python train.py --crop_scale_min=0.5 --horizontal_flip=true --norm="batchnorm" --adamw_lr_other_params=0.0028 --final_lr_fraction=0.01 --weight_decay=0.02
Rows from block 2, named by matrix and row number. Each number is 500 + 40 x the weight over its row's rms, rounded and kept within 0 to 999. All counts start at 0. Numbers have three digits each. After the name is the row's rms in percent of the matrix's.
# conv: 3x3 conv (model.blocks.2.conv.weight, 64x64x3x3), inputs 20-29, a 3x3 kernel for each
conv.0 098:510514479450475445508488565490552512439475556466483482529514584508459587522485582466524493537536512537515482493549516478525490451524503550472469533534509527479488484514487502471540571494546520533511499531531491514520519423428649434526475434508493492507484468517526508500
conv.1 085:576461428494504511394452434556460459585485531518479555515529479554559514463456464490450505486436498466515493531524445513573497494522461505503502488489515583549518453552485487527527507494480561542532584563516532530495494482444455463494519507476527498527528517508545497491
conv.2 099:507481451503482470572520449421526548488543508545528526468455566520476548458465537543412411537467450479493517518503479463504518442564586508476462513510495482540566484429523540506577556499536462485481475486481485487502580485475542515501529548501486486495454479487469478491
conv.3 100:423459482534556434452483480491478482482509463501520430511545514463532463504518518459471525455431455490450477514488395522508493444462478559554535556488511540456500493543485506508486528626559502503476490481467485468484502516494471456502439458504512542508506514505504495492
conv.4 107:493576559470472490510577524568556506524523475498531527557510648563438513500410523499484501522512462532551530427400412497455434521510461460453407505517456461457415534524562511513497436466421485493509473459481508496488495459524486448472506481467496534522493515518484499516
conv.5 098:508396425495583570484532486534410482518476535518529538502453498523510450429463513453513586485515503524551545501510456451487473476542502445560525495554496484504456524492413499486435441484563512512508491492487457440450551556515529513458459484633472477459491487473467469445
conv.6 109:545498486547478527545480502483452436498499471418493482434480435524530544466485493482510464506531523559524449428420292491474310492436290474461429491467392447482462455571520441502551485461542497489528474459514476474528512453505542512526485512569496492530500488520539517524
conv.7 100:570386523597490512473497487541524457469460443474482568482517492527546522556473428561550531430444520435447527553490500564512485517497469510494519472490550522510561562502482592531511577505515501504467513518472535514471518491533466464534474404536520498494535524548522497518
conv.8 093:523566529518546474506500435502509525488547553528482466530509556512443488556522592501475470490436445481427437520526484516528446488503444526524498533481471529454397513509542484505720527525642501461482478460493546542547536501529488436512430446543483483509487475493510514491
conv.9 097:582559550545528531465475525421473492447468488485469483516553537521520518490503515549519468485514524488528516472521524464537504434595562588564571550508524536517528549539522569530500498519521569568543629599544626589554497511545532530576510525550527503502575528502552537553
conv.10 094:505532484473497497438505528547514496530526475548554485478566530498501533511456518450496560426481561462513541513491458529506486491518521502537517478486490548478522469455439573461500606466473493509476502501482494479467485518532440512557459482530486474479505518515486512490
conv.11 093:475510537491509489477485527499495445532474450473451519599518517603505509580488510586521487569530434512504422500503480512538515583494486450468506493479513517502478439493458476475470562534534484492509519504527533515519550538492527481500543551540532514517558530534537520502
conv.12 091:437494534495502560458450528455472539534458544518487527515476537506538565454492529448457545528469499596565551478523476516556498490533484516490520446451460443467509497513485601572528491474482467471472476496510487511534520510504478456453567474485498501501501525520522533520
conv.13 091:477528476480506516442494502495540462567485425467422488542559551499526588528507516576513446571498456485460435529516463518536450479517464513485507495490510550516520412492459482633544464439502503491501494494498505522505459462509483475480550482529551516489518503493540490484
conv.14 098:394541544436568533449516447492441504485443477483476464487518530538518478519511433490545522428460523451479506501572592470522560462524526512508478555435451575452471499521474509489489561516526494510521474473455467447442541452552518475418466515495517545490514526477517504478
conv.15 103:515452483431462537580447431466488538506491501507418376513460495502483469576540483528480465500470439537538558496508488510485522512490463506493479515508486525572556526502508477488481484395467494514510500496488512511506482391506538524532464588570473476495495498515505480510
conv.16 096:437464494451507511431459467449487526415434504468438513511560492475460428504510450444462444452471385464492461553579552507505481555517552544531431514553495451560577462512528503486508431600528514494490504451454493462470466524524535499517518525505524489502469467488475485471
conv.17 101:522513495555512522490529568547505450545468501466507526450417424530542527527572460469509478506476491527562502523461623564464579507458554475481510483447479516470471496475513484530474450512461455454487432468483473509501461527374457576447430532462536518550548536546576553539
conv.18 094:450506539421478585579492460548514478535443375527452407466484486438497478479516497505427479556549510509513492539505499507485500472472528521498458529531512485500471563488466541497495551497504499517538481510521494522524368519591474578553448530483525517467512492471524498472
conv.19 103:461474538545532502506473484538530442454495518472540540476482440472549472520569457521461524579485501511531527531525515504520448453455468502540548553452527622487527509480454469456475447504457504504490500495462497504503480609485504533472582470404495466504519490510484479529
conv.20 111:443498520546445485529497536431480486475517530520515467403447530462523600423514453478568527515580551458507476497437399492494479502528451536482449516525543467480555512536610464510551467528436517499513500470505516471501522525434423502458394471487525541558516526553511538520
conv.21 106:509481455461481512365393535451499509442529563437499540497510489489539499529489557567533477534500496517515515492584547469525536456501483520483524515494526570569565511464423471518471508523484513505513503495507506505508479456534414439525393409556534497507526464499574519516
conv.22 103:485519541495514575555490508522559523506547548510525545515521538471542479491534397472502491529515474484457426484467425527471494555482516462488414462512471486511476479492558465505535423558502539532530528512486497478464501453484492562488506550508540499504491479482465476486
conv.23 104:506616523406573442412337448507536503502505459466477498515527480514520536584528557536612633485408426494405387498493493510475470522513486541616588512494483508503398500523498463479474472420426518528514514516504498515498495567544467408484515508500507544484489512503473497511
conv.24 107:554496500516475541563454500478492465527573466521550501448528524518523464495487423487537506431514529469517500483496557474512528495507518496507486523481473497507512586501550602447492559482429499513483511502488498504490496496501460486490466470472517544477528530462514514491
conv.25 099:462509434530445482460527569609498575557426526458422515514443529489473575520498537515465477470521502473523464477541528515502508536513520455506545470516551443406475453413486489466489502457432515502478518509485543520494497411520587429569493415459522512491525497473513508500
conv.26 107:532509487511518504492562489561544542562523480543471446547521527511496534499477555502537542521509483505492499440495474479504525513510532496535490478532545532519520571482470527487478509481512513477466499477476455455467423462509435519487456501505505498521475479501500507567
conv.27 100:579545579523502510513461555508439458500479507453479454524471450561551537491509514515520490500486403451482495477476458518465452527471447413475473422467462534528450547511402503509453467456483505488478470474475470471480525519538529513554516494550472478461500497465491517521
conv.28 098:500468489521523509483510528476440499509445489549471524524505481524420509529467466469499514495502564521489555486445502479473509530474523491537541498504497466526542541492516550498517542477505497492496471479486491489484456453532521474442648640512497523515482502496495496502
conv.29 098:515491552479507611446465475469509503463541497444491481430428501471518497491575473539527541460495542507474512509527546486509507472540484530497544494502526464453535539508578489545539587596489533474464563502478572514483483522437409505438421553523486465501499461491517510502
conv.30 092:519480533482458514472506503488517551569549512599535446539477450496449490407482513460408441380442482466490490491470470493491487507533503469443467466479501491492498532480441648621487651604503501533538497519526495520512505505484504487464414446456492507499500506496484476510
conv.31 094:469451495507573437465518482523532486453527513515509457512440464513465467518446561455472488523472479496513473498525513486510512510492492461535541505478454542510541494456474501438466446500521492502494519556536543588554482563559429457464500526547463443470489496489464520512
conv.32 103:514557524450481492537521525509495471540522489578512469465523495491462491457431513485500501543536572475467425456496528495504509478505483454492495458489492400436415404501414471492505432463519487468466478463471467457477457517527517578564526464469493540545520526544532534569
conv.33 109:473553539465510524444478512537496511499459487517533505557534544527525458507475444484465514501455483514488454485506532494491497497494487520572555432474560478422469496502550539517505463487494469473474490502486486497493525532452559537486543503474467484457510511476496505495
conv.34 104:526512441412497492362429456485498496467526493466553424476550469528575428526495456374384498404433506485469459495494562492460505487501524433483526467472483535469493536555380505531415485491409501525496512518494479491497510489478522533506501516486547509460523500488487479510
conv.35 098:482503467512542481478508534470450504439465491466553581457466489475495501431417564507510512459532536499522512547489493544513515465458473581499522541464491549494453493482514493443511500433531513523510527533506509521488426507521446522535434495494512495487502479491484489509
conv.36 096:461458566491425454514633505523535545489496512468453457473486498472518483478491482500450487544524540546566561541518502489497434514544444496457462463512517510471471509510416462486446552499521522492475495478490487478492510486459544555493542488504517521537515506505497509519
conv.37 111:477494506559550557508475448459450433530549514511605560492482449497536506438451492450480440464545534502531511451531483465524476436508472472487495496526490523562514470513512511492529444457481460451457461439447486476473526538477522530481512504484466506527471497507475529545
conv.38 092:472522555450445464522495528490460498434454445521535502497487514523545523481485497533499490471534523515536557544519507554459488549494531500468465482450491494432501409462611441518586437514480536505508520482511499463494506506431572553442459566432485502493486513517499521527
conv.39 111:559528500440468511522560502608564488594559477564488432570516495494504500508542531471470467479466473484502523542517470480470404490458431542510492548514449436458438519529508473474466540497548511511498490502502487492500513495510454476511481508517515491504526498494512471470
conv.40 105:558491498522442442472431506450454440432488505382447444580547555462479511426541529475504517488526509500468428467496511523522504588532489519432448524490492598568492517501495452540553468498536490502498471493494460467475507518464496516499534481436506534554473499516469503483
conv.41 101:547568534450475440470563499461479509498435562505454546554564566526498512487510532547529509504518570551562529498523548480493535522521510506486479434467526464461439543537461490534522492538582521501501506504500521530522525555500556661492416423473527489481535473468539505513
conv.42 103:489476565415427445636606544520448474528504525524521534552512499516476469534561566466464478552520508576512470537501510470489502501523516470533565483467506427499554480493525484479531615507449492485473504505485565559541494529493474492546556451461501501507500449463602512491
conv.43 097:549476476465459388455519516512517456530487522531489491469448457539463475516440520517458467518487457548566482523518532501511556516523536462492521486492546493442499512485512492469473436460559477497488489521528498532545445554530481563532554402399462492488496472476501490493
conv.44 106:509523522480455474437500496520570486472537512484523519525486475514511521556482511556564534504511618518448545523514452498494479479474436519510505519473482534482487510506502532480447520495482497479499510479486493468465515503535425476513484517589498480529477482504469470468
conv.45 102:492471470518468458545520590442475510405536552477493486451537498488545517550540506501403431482457463541541571508489527503517516495504494462523539505487511550460470513519472483567503479484563537537527520487491489471504427420534417482593495473470531523542506503516470497495
conv.46 103:443518559493487544479526516544527510505535506527554580553513538552497462468537547489563541472504513454433421530483466515503507488514519448481464495543455492593577443501555445460474586612526447474466483486468472467463467504496431450506469466504441494515482498493525524519
conv.47 106:416476531409472512635505445469505588491507500479465453446485533492461523507490516519491506574554471565508470508520475488528503538467485487545536549504517462474476517494540473478554533533455483510527492509509499501487506526482484434482539502535480499512499522514551546481
conv.48 100:484470492459497497501467471508454509480463489460502423538502474528472498529478470502492536552497433492479530512475457582533489567509523432466467522553528437443480478455490535450466565475437481487481487485483503499511452492505495428514415463481487502505469464498491476528
conv.49 107:483443532504497513455573408560473483503516509403573529491471516489534466492494541448552503430530547437521529472492513495482552495477477493496494497538533487457580495493560571457474548462478496483507508500514521510521485492447520504504463473571491474494478511505506540519
conv.50 093:533499449550518440452488473493511482495530434510505442494473484470482517543559532496593521497484494490442507471539454463508462496489467514424501559511510502467487478463446534485435549506417496492484515532531513545548530495460447548580482483531506504516470494520465464493
conv.51 096:486480383541542513460425418523512464477517509407479483557533512502526460490521489502497428564562476497522505490531510448536499453494474483467512517481471571537443607461432607548460495468457552538491555544510538527496480505487537546474597546500485478511463482490501496486
conv.52 090:457447505620539515504481468525516542506480558504487546471487489490489523515507537522483451558531474507545529526480632492474578477458566540540551516516557498476559482494476559531464447460418607577573576541552562523536498530508541483499530487473585570496598589532481515502
conv.53 103:609518522490512402483554553535484418533521461536525465402428500424567556446517454522517511503478499503433459526536586510495536499488519491542543489520557480478503528536565499531483403509539524492478500485490471466467507516471470481555464488460512504526490498493512510530
conv.54 091:521476465553526488496530472481553562427587576443598570502552525457481472496508523518522523486486506423435542500497522530477538527456555469491488549507507520449479557586489507562540465491517516514521515527538530541537476462427464457430530487464518517527547541558571551554
conv.55 088:582549448465570510457506521603572531530492510484503524449451471483523579511520510493541607512480523520505531437502517464469504479456454473499484438466480482441472420458513472588499472619540506559533535594557485527497481477523475456477514518475509553511551610562489513474
conv.56 097:449462544500463471518512490560557494546518466542526514524544443520517493528487568492470523522457488529516531516532466475499382471518441546501476544460447489480454527514448467493453424482528498515512500524528499509522488510472501503553525422494512525502546531513480491500
conv.57 104:564489499573520491532518519448493552423473573496496529451543550564564502594519434508479540569495508613589522465490485462490452480467447424483466492553550486566556552483498484487508479455461489495527507499527546505517521556437495495447527498450619538528563463496555542577
conv.58 105:499499459555543495512500530466473515515480503486426458426486517430465529527528505442431468477433451627593531458458467461479485492520541442461509503525528439484497488449518486451526443431468502502528479498506477510503525531490509516506439461468538513516510525505512526496
conv.59 093:439538466501464498580457493526450508630527533558557569397458452461509533398498512504551537491523530548535508523491471527495483505527489514480534489488500508577491519493531461446553468505507493506513515514510517491488576535461503496458405454459494524502522541528513514481
conv.60 112:527475557493467490500489510418424431474487503423533583441427467495449537503547574451458422431524530418515542534492484501473464434447454523572474527558513496473467513459463552506473497484427503506498496502488498497482551520509546559511477438433479485532480500528552558525
conv.61 102:429466394587531524528495451468489454506512460513453430457502466502499466524527487616575423545499488539434436513541487466548525488528533509537513489497509503530594442436475468495492512483516531508476551525499518531502557456491491510484411508466521510478511529487457514475
conv.62 101:564494498557492495510505496464476445472533519487585528548445472527482465490493418540492545505515514454515558477464442528489479516487520516506486494493481462495483434386574512474541489494520490467542440433504442451485515504481479497514471492469499487536474458493504479513
conv.63 090:417379502589538487533542505490503487509483459521483494563542526503460472478495498597633577469551503443471467475522555504516527519504527510548538495502506489490536447403511469436470475496465528532536540544529552563546568543533476453480468472442528508512522510517536509513