From a checkpoint of a small image super-resolution model.
Model: 40-pixel images, norm batchnorm.
Training: muon at rate 0.0028, 39000 steps, batches of 192.
Data: trained on photos of arthropod specimens (BIOSCAN-5M), 195000 training examples.
Rows from block 7, named by matrix and row number. Each number is 128 + 32 x the weight over its row's rms, rounded and kept within 0 to 255. All counts start at 0. Numbers have three digits each. After the name is the row's rms in percent of the matrix's.
# conv: 3x3 conv (model.blocks.7.conv.weight, 64x64x3x3), inputs 26-38, a 3x3 kernel for each
conv.0 099:213141144134119145219172186147134116109131127142129075167131088136130114088071101101139159084107176106107194070094151132102167075096143170168104218096111134103120068108112068133144085162212091055103085078120178142141110138107145118129103161135141151138127134116139135086149190135123131126106138128117123129066176137134107153097157132113116098119129102
conv.1 101:124160095095113093111150109070191144138219115125161153185197162110119132069131132145151136115145151119152168139145131134126131132138108142181135133175114115157151101104072152097045128140072140158155153111131162135119145184129165138130162094137116100133161126151126136127175107098161141137103159150147090101132142066123102121130150157131140122108158135
conv.2 108:108142173104132151112130126107099118138138150112115056109114134167120153141102135149086141126124132164188176146161121140200120084116144078108162145152136139070081105148170072080100144116093160133158116101126132125166139197133081179138084100076108082115122121163155123109094089117143154157115156152118170166175151134194192224094117119148114118173152171
conv.3 100:120121132093135142083113113123199092175175145127051127167145151191150142097126148085152140100151161099185187127104200121178174102177153086050093121117114129120122115107114112177171185186172120149163122109131149152137145105138101105149096075145133091135086141126107130148079136152034110137148138129101118107140124118141109191151193170169171146127142149
conv.4 104:098093145114129145143147166092097112000096082075128079085135083095125112139099139118127162067103201101102115107088075129112073103144113143099121108134149188162142128147111133182208115139144153181180131152169129138123070111135127122203117098157178187145126141157110109059128173115098117094112161139139125212176121093139139213129168131106142118125159123
conv.5 109:105109117148097100123114155015110148112133104122174131141118103150126099112115104099174186136148135140105134145138134109148173178146118140133185142099114143095144125151151116137114128145141092074115106138091126097133122053139125110121155106134126108123120113139124095098179103115135124124121133070056134078064109063113118133135095149131142139152124122
conv.6 088:090137137116151086075155115136130117192123142179092126124122129159156129137143101123082085132107149123090104116138166130135142094156148132158138135152158149120121132156154125103142158124147140130072129139150125133115146137105158127098144117130132113122110105101110151141149139108176172132136149116115114125101113095092120148106133090154119119147134130
conv.7 099:139143135199221156184170081096114101123079114101077169154164139159178118177115115111127117143152130134156106107124163075081113120098081090128088088078067066115127124130089142186105113105085181146126165165171144100102091184142102178125122140110108114132132119166138082155162200171168114094198167123214129118130174139126129085166185135141160172142121183
conv.8 106:147124117128151144087089091101110131103147125148170174105099089148171147065124119133103100106082113104103149099102131138140134120123117084072125173150114190193130112098157122133106164160137142141144145117152116106111151133180120123131052141085144136140106118062096121125131154107113101148090102171161198127066132221149167130126159177168143101117089088
conv.9 097:095096136108123180115120190198104150135157143109112090182113123144113136191114115179151131151117108124114078212166179086111073131079056125134098101164180163163127158162189127151119056158102134098119208187169063107149149115102185123130123125120146085098123133102090097103123163087121120148181151075144073109095052122143111124141152095147131145138140073
conv.10 100:177130124141181144103132110098084069159152141105161126160172145133116063169147109125105143140106183127109138080144107122145141099130167147112122123143138061174077115143148135150188105123113136136123149113101164150146091136109111154116088122118143137137151118089109109113138169119093171105112136181025124134063145170158184140112109080121131110157123146
conv.11 108:116151174140138094172117110162140141155148169109134150154085139177116127190173175111121145099108135103115131112118102071105093165176078156076111174100129115121137164151091135179064121105093100088122135144148135136143158121159128123139070085047122167114123118110097086076119121156138099144092082119162176185140123153112063147165155132146141186140115135
conv.12 106:136108115138126144197153174148077153070111144113140181125116103127089136110140107109095115165090095138158126116123080134086099122096112139132164092056170064114160123085039087096018125084102125125104157118136147155153119134137137143154155092182200117105095146065098130091202122108173180164129126096187139088205174165150153139148136187127160124123115150
conv.13 096:096111132105111162118131163135152110170170122151081110116153121106134120147143096041112097124128102144163148044093110098171111124107163133104150183125100159104069142100104199128094109122113107111144120136132113163217167116094147134123154170154107125101091116107113099121179108140199170138113078055142080106111126135081085101105150124114114122183168115
conv.14 109:128061136148108153130130148153121113091117124119102147132117084198153152212117105107118126145153153147216193155193178141150129152124041105192139066167104071130087112155215111131169107130164104134153170156169169135098135121157140174137131200056158180115115180131123114134172159112165189161135151172135141119151169086085157177193104089184112155133140137
conv.15 102:140117137134166174149152131068105150145142112069027098087055116180135111227148133139121132115149145111155164167125152165121134129076155104105105135141136120120076146159188137140193092103161115123133109140172119139137105110091147163124154155151097120128133119156132141156168130166126114102041117124106131205157137181127102162103089085143149122151171153
conv.16 105:122119089126141101162170165161088126111072101137109118130137131138159157040113145143085046149132123139143169146144128087081142122159180100113082145191117121093065135107079116110137180127145142107161144133091121133108179121072139097150167149096116140132098112130083169152149107142086139077078116114073100088080106068067135102136170147122115116143160121
conv.17 105:127135091146180166158160134138069143192139138096118182138124134144113151170117129135156116132141123139146116172218075137125101156145097163085062121136169133205091155201148132157115063099064145133108149169095175123101152135075110154097136091065078136097126173158084111132119103137183090119131108134131145103152158095140158105098093142098131153094133131
conv.18 095:136122117105143121126130108167142124147152138144120107086150101127149112134173090151167082152194148139114112113136132174243115107109061083186116125175104039109117138071124122062095068144132151107114089090132144135143132134113170149104111105113129160102124126122133138140123187194107120130121150134075143145132131087128221145146149085166149150123093131
conv.19 100:149128150153130118165163115135075142138137185106185187147166129039107080088158123068136145101109123120133097090109110173117108090115150150098161188118114104175116179116076165157131166137115089140164127106155109085132143065163085074085056144091135142139172128153150099094116118219198131122103126117147124097064129121200116145156132184134105179109078161
conv.20 103:123164091100082037104110137084118156138157099123160136131119094131148158132158174155103102145125136148124108059120075184151181118108166104086169102087187170108199160143050136157117145120102162170126110126059096138135144100108137117119124093104187152080136141131095131084164132183116123151145141161150150085142194147092106144092121193090128157100125106
conv.21 092:187121144150098126105092168124090151165154094100162133140121132124078087143138146152173111151100096183169105157078119134138150151136159115142064114169133209174135125109149125133170105103184149156147172114103127115119172126178139103126141129109105173120175165120119111195119121131173160145107180159134105101188142064172135110199186173108090085096174156
conv.22 067:126132128117132139122135134121134127119127127118120130125126129128130130121113132116113158121099128126106122111139102113141125118153135127104113140118121151135134129112121129114127128115127198187217186160186229196196121133130132129121140133130141123130149122112151134117134121116143129123135110120134129132120127135115128136122135123121139124097117113
conv.23 099:151104159104132121170162116166120180083111072128140145147183152221156128167129125108090096105108142146089122148076039142190126122112145151183113119115135125116170059078067076090052095088073119126114134094107129109108101080175081122158101146150142104175135109128120109129127134118178109074144098150117115136164138114105161097213110100150092129172090085
conv.24 106:133131120136139119139149097093127134120126139137139138172140159107104136051064120147080104130099109091061104148128161156162154155139126108038123093066092145144146069111051125184082140139034195190108195195114135180116218141108139120116103132131109125122101115101146108080100100172125124119133134130131188170133142076144128125159208199147135132126149164
conv.25 102:157139098138129154194132133102112144147133095089190126104138110097114106127139140126108117149165081150232143101109110129117116096106149117099104137124127053132115099106114135140099141166115144127157129108143171157124110128100148137120123063128122143114128114125184124133074099147106107141103098123150166142123145116187092062098104180116094104132128124
conv.26 104:117156092114140079113133135088110048131093102159126149089131106101150144030152149096124093094112138112120135127086122157132137073107178095061000169148085070112096152119080141129122133129118185183198098111114146125134153177088142108122133059101155122114120106106183145175094100071085149104117174093178142108134108096185148012142116174123146141107091133
conv.27 099:120137156149163118090177089115093170126114139096154169081133147117112128135117116173182068148212183144160192153148167180165116168117062121151157126188189134137106166167157167160132110162165140128124102085072141103159127124162122140105096115072160144120123101141163104190238182133141094165168120155090094178131147115067131181115144133129128098120108107
conv.28 106:131133146088129122111157150075114134070134116229168122158123076194147114134103068152141143110124110135139147120091122131150157078037149084138175115096096065056103108143090138130146165197166120130146147143084125126125117155170119113132201100078089129152124126104117182105100103065117144122129171170161106151167094145189168164148107126118133151118142119
conv.29 099:127128159113125116123137108136161115111125126119132130066087135052131160058106143086116148100062102125101132128131057151161160120138110106138172090105126124102185150149110140152118153146182131113156157135115136125147154202158128164121069102093146117090118092060130089098149151112079089096132126091117129123129124173128143140048040026150154131176154168
conv.30 107:074098105137106110103070098083111132116103132086070150068107134043091125118140101117133141140142102147108075128111118145125117111164201078149088060097049241146133124135084151151162139087095208162112128108145143115144150111148078105155124102161093141113138145136136149147152113183130130116141159147091135137148128125088113121088111140127167142155144116
conv.31 098:180109130138104162153132176105148167114103123095126150147147160194110159190119115121134134130170198139132144124139122134077103059079073124195253133120137131122132084142153081116126064087136113084072134161082121156117114112159164131156120055092157157145138098085171161048141142081108131206117138176175111098121157167167147177117136105139148116137164140
conv.32 110:153126179199125161072104169124118062126114118134101082096120151026134144095135136094099109113071109105106126063076119105098105131087153137130145159165156110095084132092088146162106149115072131135117153143104092114096100125112084116114090162129183160099114091065107121172119133106183167132162134152148144121141162114110160116023042091120112112089095127
conv.33 104:148126129117132088114127109175122093134177162119154173087102132051120165062108082094106138132086137144089139144110166186135198151106141173156098152129109132124140184146231157141153156167177106160113110126103148162115128074141146097126108133147099129142140151180116137176152117125148117151108110119156119113099158131129108129064064140113095148133137143
conv.34 102:105124088131125096106157130083167152177138122154098151149144132129140112181113149136098049073076097079098117126092118110147146120169158105110117137102149255123197098122127096119157063047110128084109123105167109122120133102118159153108195166172151133142173148116135097091167153118150133089098087105143174138074155073087144099091191139144152115194122109
conv.35 091:158142120142140124106136130149138097072124140144102090131120155162096118144108118111170148077135089077067108137104119153146206158148170148123098146183147163146116148142121140101135131106117107137129111120121134094112148153171093130155110184137105121156133137138131132167115084053092162167147136117093125113127163184113165127148104118116176149118122107
conv.36 100:134134103171151140120111133094103107223154178061137112111095125255182137176122128171169136155124108152133114176143108106116106175119085148175171114161106151142145109139159051123124116111154108111105102104129144148096140160141154114091181123207122149138127089069146086174121110095149121107035081129113101064112091092094048081136168115104128131134131128
conv.37 103:104145105110134087112130126152160121105178140093134120131151166141153112114129096183168218160152146098121134147200213130073144138121101104173151095099099119139127152106072156135053114147109111094136180156146149141173075145138132120143131156149096105098151155114090139139112113066108131190116088089066037028152120153098075055122189095098114120111091135
conv.38 087:137146141136133137163117129191129124115089138100133120141112142153085143152099152145133141110129100078133133090136112173229090139176087126113127141110150108126129135170100085120131143154104103172135128156139131111088138127113147112133114139132140150116137115140133117110090099093090138137122101107138138148107095168142106140108116107155143152128102094
conv.39 099:096114048140146132118135122118185143115092140067112162149149138099170145097170170102116155124074065127081094146178227082140148121120150142088114130126069151196100109096051150154124123139124096108113162138089094110116094121097092065123045098108115098110144135147111103113097103161221240122140125123108083099163131135124163116150157196096120115153173127
conv.40 103:153150085132144110122147136140125162150101092158149070156129117143123114147124091094138161132158196122103140142157136102164188091128174075062082090095099131080022140145207155157181222165101145150135174153161130136156170122123129127121093110110072138152145129103091161168126106127152147122134120194157127101127142094116140072175126133117122086116087115
conv.41 095:156129108197133127133145133156097098100148068139246125104144134187156125098149131105111156066088085128128154147165143111102115108126129146099115055117105042073114143139220155142134182128164096149097153113075135150109126126149087130148097172155084140126143186158106064108124080152133160196177132159057098141182111140103115119174127140160160135171121135
conv.42 105:104131143093175086081154085110106114141198123139104149127119134184160106156188086075083132111136146057111114134121151128104099180106147058132075082142142137126168112149151126155143064108128116163120109134156125150129169126119160106118134155122069071063040071080088070120115140140139125198093110134160221135099101132092102104161102138091065130147143161
conv.43 096:165142130147143122100160133199191063072070156118147156192193175135134128098147096137097104117114158091081133197164189116087183114152151185111101164093118162107074097075097142138096190138115071123147141152118142116093133102092095082142161138181089120092143119114120169150147118163171125189144140113087061072109119114161130105190153187155152156171140182
conv.44 102:104074109150113128126121134032130138138120144155142120054149159074140117155166103106140161093126106095131119141182165121121159152069123059142118092157073064122091218167130146134113151137122223174133138134139125137132100161144170198111203177139113143157093126147156133121188119163167130152079139144143128051148148145095117055126099142126136149129182196
conv.45 099:161137124193086181134104089132154120081106178145120094118133142153123132163157127151161142111154150134156139124115144137147152144184059137099082185132140109110149096153084116177110122131093120172153122143128130131122125109164106106159123118193158106125138105048213198126203095134082132142172141113150184128157176126131149078130134154085147103154092162
conv.46 099:113147126137130134131147129116060095122162084089141108096075163118113186175117153123138118157247235075126131108126101074122098110204124131149162149133137086067078170165206166136152096098128125134116132127148140114138178117076163130146155144193104131198117134188093080103136152136142143073130172126167130188182124087097107071040055100119138152135168143
conv.47 102:086174144099141128075129106154169152143101131112142096187126133187124095139108111135145137121135124188177165219126124137139127169137119137133048076124083079131099085100123121110072167177150101089167112152142203170126119109136061109155144141135121122117245183160128120159072133142118142158103164190098173145173181152105151137180104131125091129101101156
conv.48 101:142174214101219113154221210202149106058129067082068138140123105143137112095159148120116175110162177107141132107147159115130121131164234163110172145107159145165145107100109141161142090132169143133078116127191118122100124138150124114113124098097096133152129132154181115113204156115121041117164135144062129182087135139042117159166120156158135172133166102
conv.49 107:160095099113140185119100152154158154151197142130188138105130116138178150112163130117097112195121132179147141096104105099160071115111085204120118185156182025071117133123143159151142144126151065114157151124099142185195121127145119133058127164111099137144098147116090111129092123105118140106151150079144105083132178115152146153087133129152134166171173144
conv.50 107:160194182114132141130129082066120206234080111204079124136117107103111125133085162148153156159100104142109144062085106119091173169110155045156153145160129126115135155178102088147127129142102199126073137140137159168154176128128175146110172148084118122114130170108127156166118080108105132133114125143090121123082105186072092035136137161141117141104112145
conv.51 100:140124130154124158154131112126120146055046117120163114102121098147123139168121107101112091156169128158132158159064075149113162132117111138052088105113154139136132130169124087138143096097091128190137141135186116153147123117149113154157135169180130156162100101096119124125170133147101090107103083095108172167143169153082058132090090166088081107140151111
conv.52 095:121108175174094128149102103124124104104111141158099183117110156114130152146127155152137125124186149063102044138179133149148066138155130193131119139110100166159111119145171111171127111157098122120113093121121053098169157081148116108156109162105151139124111131126153143148118149077171125150199176118158123143124094164119071097119111131132132127112140129
conv.53 063:128128121136139148124130151127125127124128130111103124125127118132138116110130112119118151099091107121107091115139100121155117118139132119099107136117115149142148129123122133125132118124127202205245189156188232191218123126116131135123128127133137140109139142098140138116148130117137138119122124110123124122124124129105125134124119123131137141116111119
conv.54 094:108165118094134102134145154161116149189103121115112155162107124092133098086102149192172046203245161079124104126119081115140173167108145141165099124115153127145161100140149112143165166130161118115088151162123117124088119169089120142096151121121111130119095126204095115117071115088117153111137131141136070137105113121117140128124149131133107122115135116
conv.55 105:105110113106120149168178115179199129101140112134148184123114095141169183147152176114156134162140117118122136100171125150164137182115134136085121170113114102090051133110155116127174060074135153128135143163161164152123118127101173159115123219140150124095101115133102088074119173146118138140137094090165145143081114090074062064214137116180117155202227154
conv.56 107:119146123174140177118130148101136125101171078116179156152083174119087128048091140114086115110110126143124122143172123024169069086213092086124166109165121142156174130151142199123145180141168189098131139085125162126140195118144127121136084077085110083134147151155082111104066123103110159115113153167104131118144131157143175142100157087137157068124133085
conv.57 108:116097187110092159153114187184137111178131106110068098105095080165149112210178110150160136162156180201178166107114154151132135089108147084113167154158174152152185097128131114131177138166162061116155065099120089068093063160160099193141100137087133095100133118102115100090157107106117110132149133126149122160107141190212190190105063092087067095112119151
conv.58 100:094114091112120139067135137079129082146156140176120106216181189172131156132119118065108108127154162158109150089130071123122125097142129127141160157115119170082123055121159113127146135137133108139121081114119112125127109140124086088142054083118101113176086151143065140102119117121126138128130157144125081062081112120167173164182127115128113145164094141
conv.59 105:131119079154172107102117081136179129108119127130193165147147160152119144087088077109167132113132083097091072106172181096108126142171156091157147191167120217043079112103146127144166180132071130123134118105109118171156105182107141156134179075218062070187086149187085129178172152161152129097129142150106126132108115096081141118087100088152164177076106138
conv.60 069:113114135113115142111113141125131148128134148121117130127135128132132121121120123126123150113101130123105122110140104111133112106134127128114123151119125150140134127118134125116134115111129174170234159127165228199207131134127125133112137139124134136120152130121143134136130131119136129125121111112116129137105117120111122122116123123128139140104112119
conv.61 102:185125132114135144111118130123042109128124119156172130184112143203125141180085097077116136129139137124119117088160079160144123136125137078161114092139083110087109107124147082103144061108185116138115144133133180137171150128124125111146255242170181151129172181144117113159177171145104096116086084135153140172064060141099107094103121091152158126142092138
conv.62 096:139184250090137123112161180114088104121116132124095133165181148125155117112131126170167133182098107140142078114136182107095112098068109124092092141113084107073111143113134151146091079151106186156123147153140122143132139126139149172130128125101189108144155144126126136094174103103176199164180147114189119077182146044133110130086115087125141170088106130
conv.63 099:084107087152143171081078076119170168144078171110105109103110137158155164131138064098143125115195175151214209166105153129104162119132159077140160094182154132137080156114122114097135184125162124124161108095115139134146123116158097116155102095123112127108121119110092110141138123153213175146101173179095157158187120136107137193157193141144142139155097144